python train.py --model="image classifier" --dataset="stained colorectal tissue patches (NCT-CRC-HE-100K)" --train_examples=45211 --image_size=48 --crop_scale_min=1 --horizontal_flip=false --translate=0.06 --targets=["tissue"] --num_classes=9 --arch="vit" --norm="layernorm" --norm_position="pre" --hidden_act="quick_gelu" --mlp_ratio=2 --head_dim=64 --fused_qkv=false --bias="none" --qk_norm=false --parallel_block=false --inner_norm=true --moe="soft" --drop_path=0.1 --num_experts=16 --moe_every=2 --expert_mlp_ratio=0.5 --slots_per_expert=2 --shared_expert=false --patch_size=[8, 8] --conv_stem=false --layers=12 --width=160 --positions="learned" --pooling="mean" --register_tokens=4 --label_smoothing=0.2 --loss="cross_entropy" --residual_init="zero_last" --optimizer="adamw" --learning_rate=0.0021 --beta1=0.95 --beta2=0.98 --eps=1e-08 --max_grad_norm=1.0 --cautious_weight_decay=true --max_steps=14900 --batch_size=128 --epochs=42.2 --lr_schedule="step" --warmup_steps=290 --weight_decay=0.0
Rows from block 9 of a small image classifier, named by matrix and row number. Rows with one number within an expert belong to one neuron, the router's apart. Each number is 128 + 32 x the weight over its row's rms, rounded and kept within 0 to 255. All counts start at 0. Numbers have three digits each.
After each expert's rows are labels from the 100 images, of 14976, where the router gives the expert most weight on average: "colour at peak" is the nearest of a few named colours to the mean colour under the peak; "responds to" is what is common among them. Only what is clearly more common there than usual is listed. The data: stained colorectal tissue patches (NCT-CRC-HE-100K). In brackets: how many of the 100.
# router: slot weights (model.blocks.9.mlp.router.weight, 32x160), inputs 54-107
# up: expert up (model.blocks.9.mlp.up, 16x80x160), inputs 54-107
# down: expert down (model.blocks.9.mlp.down, 16x160x80, transposed), outputs 54-107

# expert 7
router.14:155141107069065190094107121100187129111109099086124156107152159107054078162185092191140149143143147104135169147145113094204133189078100115161146112098170131100109
router.15:072135104146092112186124125138141173111120091147091124127093079088128133101169072143059130146168148140134154100118105114158102177171125110139125122166113083096134
up.0:132110090135097110132106145127161170090108092114092158147152182156117144139096125164151124137110169102149117158100142198117149097162144104104128069185101082149171
down.0:094100103097074074152099169118173159145142122148135165050136177129133115137131120134095094142156140122128136088088132134154089114166087143102091151156108114201137
up.1:102136134088085133142142141135162109122171153127140159118103130089097141151164100077062143091140118121138125115049109151167078164197111142122168127140134094016162
down.1:194157146139154134197142142149093156157093144132166127167160057127208139175188118160143124105110116113116090115146103167107176111072119121120162128148122112109128
up.2:146130133116136150083114100145145129139143094133156097094164091131127131093094122083171112113130139169145148154129155126135147128156108151153168150067125187107146
down.2:149117079140113055131075140132121153150175171126124092137112134170154190115089169163128170151203087173109128135094160187091195033138063079086130107175114119113179
up.3:162143117104117148076083108128148124123129099122154105107171108133127136104076127094180125103128155139162147141148167126137159126145116151168173173048135195124150
down.3:173131086163138063106075137112131160143128184138118110113119122150161157131095184169133162145176090136101115150079144195112196042153079086102130108158110113128170
up.4:083064103127112080125116093144126141090126085189042138112137140159138192131076165105141124137122105125171167104157105140118070116137139101148054167108075155124149
down.4:119098076148111138099133110128124099125162134109103095109112153217107165099082175139135158177146111139163120171106144078096130149162160085109100100152088169196140
up.5:084139148189167067138104169141082165111091100151106112123106117115119172130130152168163128165144045137156113108191168124109127127112113113095037122182101128200094
down.5:056097113115107146150154133155125068090145100097134098084119169133085133146111157110128118128165143169192140132106126078095073179211175122114105106181143152160114
colour at peak: brown (93)
responds to: tissue: tumour epithelium (52); tissue: normal colon mucosa (43)

# expert 6
router.12:161099145105141106160074189093107167148140137142071145145130129123099164133094139100116210140174110124182095133138137149119191093124136121147148119145137165193118
router.13:134150161124127158099109160099114108137096172098118155125149160092120149085082121165158173127112164159168074120153128129081181074177116119161148167144105167220144
up.0:166197103117130206134171140114081092129137172076166127114154081105141076137193061141070145122150211101132115131103148114158129154120129175125189154095154134134115
down.0:137109097132111162126148071081130058117149172091125111161139109139152143106096155125097191100133171114146097197104136080167131131159162161144136119121132181139091
up.1:114036152131150127134108124082128103144110131115085127161160120126118164121088216112141157156152117170143124176115105138069144088164142092124072123128118152130104
down.1:104174156155124082200166169139130151188123084139167153119107150086140176166192057126153064120124085147147133080152107189128115172109125109105118121163114083127131
up.2:110107107118120074081095160173102101132147152108149140059120164093128145137082154079068121131135099150124117076071158093104139109156112122108184121115047129124143
down.2:097147128091177130103159156157091088108118200164199132115157142128106173138090117122146154099100080118165098068065102130117113184129182100105138112135058202120186
up.3:202189113135085140119113106106153157182126156117142154148100095153156149070145159146122129087099097160114138105160149131119146130037091122130155160172088070106102
down.3:084143172092182147189191156132116101137141124127120110116100079078166132143155101120134074168105088131186127119155154127119098168148132145100068103108111148173067
up.4:131178171117136136070132128168142143125105134180185129110055105085149072091086114139188110116065109139129153090165149121154136149124146142167126112153155130102160
down.4:148098076138082120066118087134161150053130107137130098104146138129103125130078164102085158070142139139062184150116139139130156073134135094166146121129134141044160
up.5:153197140083144200157170100123082119126133168097146144135121085095180063134191063135094128131159207103119111167119168151183135139094135196152179177101188119142110
down.5:123094087130083166093134099107144066096178176095108086122168137137121155099063150116093169133167162112162080167094117068148085143174154130141153140120089191161108
colour at peak: pink (71)
responds to: tissue: tumour epithelium (91)

# expert 10
router.20:128128204128148159114137140124108101155094134102174136094124093130165039127106171141141176119095156157149133177107150102153134129172174147137104090125159189193087
router.21:128154147161115161169129129164141076110190059109112104092205128151150109124106166082102117154118133092149131049170131135186099108154154156143136111131107142147068
up.0:146105102163126155166134109082163075090160117121130099104155107114116100170178110168111061094152167154128186139143112130121069171129135106152170156089138097130163
down.0:125071129122110095138127122119189143138133101121089146105142119120132127171130117153106114164177108144098170152109113140195085124153101133108086051149131125124115
up.1:129108114129078144158117119106129111178191091127138066137223149151103146128120112068114115178204137112126132133150124154119070109164088126140134185074135152133089
down.1:160125090155156057113067212142157170136114130137119150071100119148130145137098131151128121145159096081113138107105141183149139098102087112098107118118080097203118
up.2:121114126102154102112063149117117146121120164161131090128098146111145140074000178135152135142145128142144101109184128139106151091165126124129157122113048115158182
down.2:120155157111110161159151066093123118146149085171133078182086124093107107108188081105128128108104111142114119109204099066137117200121122155119127135124160093096195
up.3:171154093104124111107070151096117145130124178124135100139110153122129138070023180168165140117125139111139049109165150142096180099120118091088136137132025084158147
down.3:091154161123127152144173051093090113149145134142147078186098144136088116118143100107114115128075121099126121087173063092120111186095170139102138171073121114109164
up.4:100131143136114129184143117095103077174164127118142110140176124133093120102185107036130158132174133132155072116134114115068117153121136126149131188050152181154081
down.4:195122055117149070145096163126131172117132147097108140096117134138123146099073149156108163136150138076069122141102154168134195043070111134116128103090076107176109
up.5:099083145168125051153101130112116089156178093122114095126189124170090114108135175018127124168159097135150085121089086113047105128161151124127142180064145179141113
down.5:148138064137153068152138155130164182130118120133092140100119151118111164090110116145121123146161123086075147134141155198122164047084100159135114097116072069196143
colour at peak: pink (97)
responds to: tissue: debris (46); tissue: smooth muscle (40)

# expert 5
router.10:134100166121140118080137129141142090165152116121142136082115095156150071117156160115152137179079128155144156165065147077110153144180154163113117083178161137082105
router.11:142122143188103138102156113130201090166133121099152104159118095166133076136156147107153142147124122141116181186107139117109156162146108171119127137152158149100107
up.0:159105143077087098070057074123134133109119144178076144158154158138153122113111178159145171164133105153134159144120145131138162104143144111141142122150130185106083
down.0:179110091128091141077108131103116122099091148120120111129170107112108168157075153179105195131177143136087127173132146145141151081151093078069155084108129131086151
up.1:141134106121112107117121089176175093106157067195158086126138157153144149111075146112118104092144167075156095051145123149091060139162122128104203169114087115114157
down.1:135107113175151142107130124110074103172146131129104070170122128162160161134100140126148138195088127105130078123101096192128120115131128098118149140172092089094157
up.2:117099148093092102094085079108172115104134143177097174145162147115199136148112184160150147148127127130132122129111113134179131104146157141145115128139118167084071
down.2:167142096150096163120145124099112104097119094069114090149167130114109220146119138185127133123210136187063127188160134144092102078134117075100145130143148086076159
up.3:134127076111144161084141082118132114080109113170160101146143119122140147134049151111132130085116196101129114092133075153130108084111181141155157111112042150094165
down.3:132181109158180163106116092191082117139118090158109054160124120122192147183105132147100106109113135110157133104147131177088157131131154125098178101149081149098135
up.4:136108072084120164067104103087149108114125141130151110132201129126135137154067147161120172134126171134109148155102113153174131058128125084122142084126106202072112
down.4:188128104128132186025094106097129054154146082112135087138182131150165129199115100163125109130113158141130142187095128176113100139156122145074161072103133172095109
up.5:082141129122104199178183141166137137143161133108160072137070135121079140138167091064113114122158131135106136132169097133112124158112101107105101141139146063070151
down.5:100139171177166091146150169182125089136105118141087153120102079152153014170162136110136131099117087122195122113105141075107094200120135143132105124149141179166098
colour at peak: pink (96)
responds to: tissue: debris (80)

# expert 12
router.24:160105104119147100122110125108144113107132074131078126111130151140170190087117158154073174092152108155118104158178181199097133049167149089154126160164078111134107
router.25:137121103128113067149153108116150151141136090130074152139130123131125218095096149100112184080182124155178100107187138175132173049166139052119117152131066128189100
up.0:147116064135109138112095123100145119126149107163118121193171143107082136159091113165132122101052144050102149144083095132165091113159099129117146182130125136074250
down.0:140115105162157153112112056136103097132146087124112113166153101163161084187122145086125132123097171077122129137122126143120127138096094178124098161086124174057157
up.1:174112037121102127110104118106149114125154103143113125184170143116083115177081113167142106086067142064101153149074085138167114119164118115112148140122105119058246
down.1:136135094154160138127099059139100103141128078117126109161143106152141087188128154106146125118098161046126123145120128143122096131122127196128119150066113177090161
up.2:167121095163163140101087108107093052130217172099134088063188099147106115138082149137131127122130128139130145190075166056139108126127078134127154171068147186155116
down.2:128122181159147124124143089138138155155088187126099131187096136108130065120188071153180114121067149085160051148159093098112194199074165183156132148141138089163140
up.3:161130105143165129103114116119095029119226157106161071063174088137114114136084140130155138120123138134123137171074150058142102131135088138120188170063144172145127
down.3:130129157147160133143140092124149141157101177103107136189102119119136049112180074118148115111070154059155050145160115092124187194086162188170160140103149119177127
up.4:141127138107117125142132122098156179121045093135111165177128153162158153100096151112121144146127108117129129165188171180100164097092150117154077106160103109135077
down.4:175140099140108144042107122141135105141169140128137115096158171109119106126124140132117109124140158149079146150111147128094158118108086125132154080127181120076176
up.5:080101085161123103164144087146166149107120063203103095115062157128128178155122137105122104152139115128111181094203108120120081145165173103127071134133111086083155
down.5:137143161150121135161146172146118155177125131160132106095105176130102170142132082175160050108133079137118153099148079150109083191129096092152136147150112100092161
colour at peak: pink (65)
responds to: tissue: mucus (73)

# expert 8
router.16:134118133151124168182170132164161141087144102151131122059116143139168201090084103152125033177098111109086168166136205166166109098089126153144114099128111115112131
router.17:143119114140125157120116174094138108147139162125163117074078104133181083163133095175081098145100160122126155196110123090138189143156155160137159080166137110070145
up.0:144077123106139090038112035082113113140138133159149106161154124143090098135135210135189154193102149152118139136100136101074153163099137109135113124114149162116116
down.0:119150173086127124081139108141097143085106173151132133114108122119098121105152171087097163153144101140095128107165133061111188123123123087124124108120145157109144
up.1:121129172129159133143090160135136206148143166142149171179110118101168128080109103124145147170114102133122094105083115138123172112118020088091152116161131133119130
down.1:074132188077111191149149072093165091114170077125108156098131117129088107127155102084124101150140139178125173171142118061174080182159132173129094168134207110092100
up.2:132125159099101141126147146115192102154164102138081114146123152133098111128123115128133125149137126134117141128126083128177071173229110111115118122158171106101160
down.2:136127161101135171133201095095115081184151107140122101125055145197123064084198113127156087145139140154158159178152122043132107197135148158141105095155167124128150
up.3:149132062127136148164075156132104136132116121043163129101170144148122133138119117161103100132175154090129116143116142195159124078081122136111163137110114118191106
down.3:147131086204159117119091140119075140112109153106160119097122092109173125179104141165138130076162161092150132131081122164143152096101126124115135085115087129163143
up.4:114146158130125105137122107131143129138142096109149128145112169160142219069092166134140128099115092133111071135158148173117140075108132120120114134146090127145137
down.4:122092115116140100091073079122128114138125148151134145156153134143115171141085108150126157112084170076157076146139140134145145151132116157144125152104050165233143
up.5:141149101138142106167144101136079184124129131095086162101125084128144128087164113135073128083237105208123159110109183113127127121094078138126068120120151145201058
down.5:168102065177196075127080145122106155129095116122092138111124118139159172179089162166145100152180141130137173161080143184145119076126092120112128093141086125179130
colour at peak: red (46); brown (36)
responds to: tissue: smooth muscle (86)

# expert 0
router.0:107094121100101152043159050121150095140123168119147115153143128123134080108161148108167154156083142179167149148114150088120173161118186165153111133112152147096134
router.1:122093115118130109095136158162120098110119171161185153079095142142137102159155165089106168093080109114118126115114090099067169150131171131114128101141160174138096
up.0:108099171174151129142107181152205158158092086170077179158109164127123124199111127162163093142102106095099147102123120141134121133133125126110128128168126086083133
down.0:159166101131107126161179056137111167068126112135160141169125117096130195122107136116099136087191203178110152171144111139115154054146129094134141154149122155082128
up.1:159119159155148180100139095127172057139114135102118152138172095120108102160129116140193110181114155143146160148099138091129138151116160144161150127122143135104084
down.1:138110086134127135125142169129101138098141168125132125120126094135127170099107201131068180114201144142126086174093121091147124047132132070119119086147109192113113
up.2:092135151175145060111129141139083158140123145176165131110114131144139110130161119144082149116084108106112114117142098112071129166104146158122142143109137141151153
down.2:122148161151114130071108143131139131147102112151111152171128138140101000133168133135173144151084117132174098122105129070101118207129117128126116142159125156123136
up.3:118130139172143085120129119112052125153172159144146107097116127115106100138203105148085156117115132113132111131125116106079135170129114174107142135109168157174161
down.3:127125171152109105074085162147153164157110117133089158169111110131093000150182144147181153164096097136166102102130146084110128192136118126137115114180126129113122
up.4:120120147156150071119123128113057145158146162163150124113111129128106086165185125122067160117094130117127118131131116122080139169113129170102156132099162144166151
down.4:134141176155114118087105146145149144145104110137113159165137115145094000146180127128177168161094105125173119125137133067098138210146130111153114127170140131122102
up.5:177120122119088169111143109121153046105132118083113121118181123137132132132105147141155119147177144125125123145069133123176128103150157100123181129121127149103084
down.5:178100064136147131059110150109093134107127146094129085123115092136146149127085173141098170146184141173120153157053119121119153056141105093102115074175144142096139
colour at peak: pink (100)
responds to: tissue: cancer-associated stroma (71)

# expert 13
router.26:090176162185152154102131121117134091163127134133127081131154147183067115106147167057094117138105116079148104171132078076143127219136112149074118139120157137140128
router.27:112102146181157115158164075174120140109101121124089120145085099183186159137160197083130104213161149192157109116176153079086158170088133135097090138168142104138060
up.0:107080149158110109071043142102114099171153162134144096144241151113086093165095141153173143109119116101138147137126169133163115136121028122114126158070158186155177
down.0:164142089168193112079093121124103157110105138115121145149156136113166106178126150172102113160121137093079159139073133188106192056106078174104112092136148119104156
up.1:163108123167135206126147140102106111147153142055129123129137114146154063115116119134152081166128146130144121186090177143116151105078151132153134105118128162131072
down.1:100160181133042161116089128107165127097126080173143149111143164112070116111126125108116091102105105125104160087173130093174084185171127126183145111144174122086156
up.2:102059104167104157113115118131155092129193114067196137081179120129117089144121104157155103149132144122105137169061104137151103132129133133092151128145170119097122
down.2:134159151124116150171159104150106183124121095148141136102100141137102068100173137089095089129154156171114197144148130052154115145140149178142107126144193084076157
up.3:139165122130150140187178083156157167131075091100107132151056084172169140087182149084100090166168139180143122119162183128112125109063184170123107114177127092144031
down.3:155141177192116136096111152120132173142120132114093118193122130144130122132165084154171075109046102123148113161144037172079186132072108139206104110113112113140136
up.4:135179114129135117132180069160164129118141116104162122148107172182100168095152139095099157142113143119120099134128100087145128157135165109127132115168104108122164
down.4:137134145168140158129153097131126151128116212120104109146109152144132143096170114186164105092081148145172042157141094132063188175097152122177126130145085115202106
up.5:111078141194158079120108140159122118135147132109094116144148143152106174124105204074142136160149073130147086086158173154084129083114151082091083159127125167168094
down.5:168128094161120072119116154116122175134155150143118091118144154155098198113140138182125094119156100220076171132173079156083133079114097073151140154138091100124158
colour at peak: grey (54)
responds to: tissue: normal colon mucosa (43); tissue: tumour epithelium (34)

# expert 4
router.8:135108101148122088158137128172179139124121103120102137140150134138120186080163124098041174088160115138145131084152167177130113098184137092151143137136036090116152
router.9:061116146159134060186145133157124123130122106129078114132111091122132125142177118069125131098162123171156148079103131111150095156155085163130106112133095101131108
up.0:158117112154123116034121098147138090114161120125125148159175154172127131159054146106124120109082114068051110124093128152134125074119169142122176110088120149076133
down.0:180113125173181125063083119061134099153157132089072152178151087134175064187105142139174125151063137085109087163035091153144129086079094149101161089154178171075114
up.1:107148121172154097128139167171092140128122111127138119103117187169138171099057198100118135141126058073116116112137122148090122099120148120144089110157079139101093
down.1:127129126111102144183114166106090088153110151076166109109120147123015255147116121135119127177227142140151140123098153115173116147173102133077096161128125154147090
up.2:099072137132126117141103094082137154134103132121111137174172111110096125130165124137125153175154157160194074118150121134137104116162127113090125193064119138166110
down.2:134127145092145124205147087130111089134114179067142137188132083124139129149164125141141155140125142121145035160108122111128186113105170144100142102168130110180108
up.3:124104129182174121086105130119091144098105099089118132106160171184154127093074191156136089156086144068134113090132152123082138093092193111149116125115079147081100
down.3:109174174115133181074144118078162127135100070110125120181135097087191143151110078116138084120119142110137068132169114150129130122123114107134194126125146124132187
up.4:178110106117141175111126142104111084109127106104164140069160134157162121141118102183121060115105161095073144163116122147122089115079135156132147096124139125116146
down.4:132114111092091194122185112090144075131174081125116094130111084112129096158209127146103124117157134205109199184137087094131105177184132118125098067192132156085130
up.5:162122106165174176133108170126122120136103153105123134069118077115196067113135075169078086084150150129082188143107153125130075144127106173194154090160155119135134
down.5:114096108132147096100157163084159093157171097100124126048092139148141054125152134142109090155127128173088176160096100103111111131177125152124119101179174118118160
colour at peak: brown (87)
responds to: tissue: lymphocytes (100)

# expert 9
router.18:086065161158132115129079155110113125157201114166154116167095110130160151103082164085147146149105063146099089111125126194148116073173078077077128157160104120091161
router.19:128148165167134155195155146106092096158172079070105077125129078107142098129180117124091147086140107154126181158137109118147135189162069116149130148137157188121155
up.0:176127030107129149130129111138112073088113137102156123126164140143114164147132100157045154111163134105116103110141097122123128090137171139156195083085094127125127
down.0:139103093111103113160189124131127159191125071163073098129117182139097133079176144125178130095154115112096197177130101134100088150198130136155087120169133087103114
up.1:098084121143134108069078100145138132120166127157138103125146162110157151110102167078137138112104125130044137128096161208151154065138122115151141154127107140040171
down.1:138122075122127165070103083156086088113126127068150102136135107101105154131111120149148160105155140190097200175160142168076207128135094122101095100113109173138152
up.2:141103118133130111176146124173168113150156153157155078153110155197141255090077166122132151134133131151128103149179157195082141079154131079122149149148034129124145
down.2:132089122130111200099128132112097089123103145133106087104145152155075169128078106171133102088095121115175121143134151116140110211160136108152117160126084167181152
up.3:165143110149080143125145115128156152102072087053088159146149107133083105174179143198149137099175146098175163176157147119121128171080132097156056115113138095144075
down.3:132139078134131108154108133067152137120098126125077128115110185099121083074139133132127103147146151162132093112100147074099080153117158151085130088107130077196146
up.4:227181093119111136145132162109066104120122143075113113108148163159124139094143102199096152104152147114153085129144139140125150090113153110129184102121077132179095
down.4:080156139080076123201147091165156205136098105162099131138099198145077144108187090124137091130134111160135087121183115121138139202125148152129100102163125044178165
up.5:122114151171141095069025148122139118166174154159120107136149144120137117131084141088157162124095162115097108134081165198174155118141103131143152167124151171087182
down.5:136141066139113181090108095135100102090111127063140103111135116104113143124129135154136156133189146170091218169152126151118223092139091106119072099109101150148148
colour at peak: pink (73)
responds to: tissue: adipose tissue (40)

# expert 14
router.28:214151132133112129110107192113121130158094150072085125132138118143113154133112139168123151044144085142154091118147156164114184094120110090142164104166115090173074
router.29:178174105158101119101119100120100091112183112079150060171134105154137146125093134132183103103106102100130130134134111161103102120064135141154183213095114142107107
up.0:131087078178137094191125113118146150153121055107094121125063159189173149132141139123052158108127106129054137195137157138113137115161120118156082077166102088091119
down.0:116164120148154165131082114102144149164096063145110126157141113081147120158166054148147071152085117092127153137149127163178124151109058203140145100136183102083203
up.1:140163117142121105136132162180093139128166178150164102109132140160103130123137108149121076110114116094109113098127133141099113161075111128112146131105115128163167
down.1:111095139135141106183139106132116120116124142144121106130121131134107091172187160160130141110115111155113119160148118065100106169188165147132089098116187141152162
up.2:134186107146138187121108054152133071120153143108146042052149095117132103086131138103146125103143105118122180155164145104202155155097097141184132174091115160130083
down.2:086119151144110117053130121150118118121143088103156163153143107196172137109150109119144124110086119124165126119138128125178165161110174127161125170094086132156101
up.3:068161191104167131093139175151149137139090192162139128134113074083140083118136088111094155147135134151150118055151131096121113135151157117130147114147148131162122
down.3:152108078169152126134138079120131130065123140132091070131134136165178164067088174132121162100171164180102161171123111134121168078130169092153186147117115149096151
up.4:170183070155126178109085099131135090116164153091134080093153120134121088123116134127162135086135122111100175164150128127181175134091102100211151156111114147124079
down.4:118149121139087143076128090135104116144149064096146133135128094174119134114140110106144152121102144132145136126115093150185144154114118158158144170087089153161080
up.5:174199083166139215129091080122108074148160127086141043098142099113131103107120135092165140086120129132112179169175128123191157147110085114180147168097113135122092
down.5:121127121118092139058119115153127109135135097117144148137132094171132131124152132095139145110115129134152137125126089115175164156099143118167122170090075141147069
colour at peak: white (92)
responds to: tissue: adipose tissue (84)

# expert 1
router.2:126149119164138144071123111099131060112129095122148109107172092163146082085086144110148086092096122085143140126181095147116120123081146160167154188078110172110119
router.3:111183085173142117121137121129093052119141079086124088126110071151121099122129192131082137048179088155139123104145084119089056144117105178133156147127130144116092
up.0:072069167106127109138206142152125172144034156140127180127080138089115106125198165150151154170151110180122136114157126118108168197155121112115068077154176110108101
down.0:124121062171127146135105120038142122111135084159075130120175101114126034137086113126186086123086212118116177166060104100178090140138109157142083094103098164122110
up.1:114185177136149131097117189142062131121052194128169173103126107120183114116131155134138168146112147154175087095126180100202159133087117152147147130089079180178105
down.1:151063138098135089181169111121148109173175135105137093128095141227107111147186111150165085168112106165090131184112106112094150197104158126094154121161153081097088
up.2:118127121073061168122197111110186155127105139136100179153145132106129151170122100132143164067123181085162136147104145112192105131161144130167074109114167106124129
down.2:150066124133146078114093130136140142159144146125131161112105151186128098147085138198143117170083138082096075185079112136125152125088123151111135082177133073164124
up.3:195199087131147142086146105107155132165148139097132102086163117165140135120110163113146154123120135105115156169119100110170146107085120136163119193089129169147081
down.3:167108110137147161083117082092134113160096084119132169146149090125188105197150090136122121119116131148116192141055142192145181165129156138125151099168141118092175
up.4:123105145128136077171112139164086187124152126139145095102092152139093141089155171108084123171173087178119109104157069105050117143166105117116060113126113110143123
down.4:163103114129156146143130150128135153124111141138084106072153166100135092112111162156170076137116115153120142120092134146100083158204142121127143057169137090122196
up.5:134125119133125094156165158126088093157175105136148125125109142156073118128149124145107096116146134138109115110113068084029119155128070147072086130141172091152122
down.5:147096137131154086086097145129126178123160076170094134075154192124151125113040147112086053151128176115065125139152193152134100065160166142135133120119127062140188
colour at peak: white (99)
responds to: tissue: adipose tissue (75)

# expert 11
router.22:119114149143143085077097147115152161170138114166082101175110126127124136142103159146157102162090103144154141128206103111147163153150082104105079183113161161148134
router.23:117126176116148166052108124146145101107100147144095122178148066086167174078118150119113140085151111140097173135120106143118111095169186095189139131135132128087148
up.0:101138143121186142103136134120099140140087153103080147107112090095173136066096146114122142105153106161134148153129139139120158079117150133187111117118105136180057
down.0:143112123087064131063122152114124139108129129122147124163172120123093141115159107148116136125138119159095121116101148149122196113105128091137144110149141116087125
up.1:117149113151155163231101146146098117114147090137132093089209093124119130160172110158124065159152149123121087107109128120113070133164098161097156164127118143146122
down.1:130123129127188098102157176172093134147157153178204124132148126131129116144175150120102166154186113157120100091121197114118171129075091131052124063134141152162136
up.2:134096131128131125093099116119158119162131183109153146135132119127096041189138119170162146159070110093110127160068154080173130191110111152076124098139194136098173
down.2:136101119087075150152161096108165125105184087129126130093113121119145064124118113108103132121127144207082212175093116083156091159174142137121152120156160101049108
up.3:094072147093131164092167119114134117167102188149148157127120121104125053156129112125128136147114121147112176163082111076182124147173156152129108120111165149043134
down.3:159105116079113163139142123091140125115147110118117154099138122146118049122113124121141129121130178191080178177079145115190115104184137093120129127133160111028108
up.4:189098116135143107137086120117123122135170126169134087125173119183096148149112135181159142128128082069119163140136148148085118143140088107122134172080130178138201
down.4:095140136140173086112119115150098096152173116127107118125113144159179096092110131097135102112062132063121077087084103161098133123099157209112134135122095169163170
up.5:141223129103192190124168102129106097120125144131200096105094055064173085119101103117138125139117203145174131111183156117154114131136132156150133136090184148127177
down.5:107115121122165116183156048177116116080125071166154110082098144146143073113139134073122126100097143146088165138099186086125121173151191206114125127133141115078183
colour at peak: pink (73)
responds to: tissue: cancer-associated stroma (73)

# expert 2
router.4:075135147110074149137140136164187135142105156132085122145112111107088103145194136082104152174126120173141159113122126096155114173183109090140116104180162080053146
router.5:121097180091122098077099089118184149124114135133137171106130172107163122115076163162198181118065116111130163152092111170169169083111183106139091113170113133099136
up.0:108075125177121088128103075135132082128134127103152115138138167182141113130113175164135137179092143123141113142147093132130123114122177099073152143139120148107104
down.0:101131195162155118126134170126139129141132096099118139130144130082178091177175095085107094134073099121163084077097104095137083162162152133085168104132130132082098
up.1:093129136115107109118150137129133123107118142106105140162137164078120255119124134098055166110191088140171052075133114153163131114208150063139146164146081103129136
down.1:145167120143144200166133164118122109141109103091108111186130050092185185182180116175144108108177111189083145129161169188151163084116100107108125119131119140089116
up.2:095095138084124103145137143156157179093087142109073152144118174093148220112135158092076180103159103163164087067135146155121161105160178078168104122147082114138163
down.2:158145114129139173132141115120159120131111139106102145163115048108153161154193113167117130164212144254092143168138165172153166095148100127089117095167154106097126
up.3:185144095113083122131087179115110147137157123102115133126139164151076103138114085213158121102114141088147096172116073151121144107096108128094159097151129117200121
down.3:130122108104109117157102135148122185132116098126118156095131163113129136177120111160103088141159145113125138110096138170137100124119104181094134087145136054210114
up.4:188172065147070119139069134153128146120152101088130117078143134145093078155119088166143128033122120083167111166134109136146151135095115141159163150130112131188118
down.4:135163139092137107212150115106124153139153070160091138107094117113129109155192103136111108150168158106096173141109147151134106158142077196100136105139175056171137
up.5:069089174156122123166147138136146128141145144171120121138071135138076058175151108108171078150097133126130189142118122067122114197109150159115075096106158105119095
down.5:075152147134133136112151098137081106132126096165173145116090065121119005153175135080119142117077118115189139106093147053124107203137161172088125157086136170152095
colour at peak: white (72)
responds to: tissue: adipose tissue (34)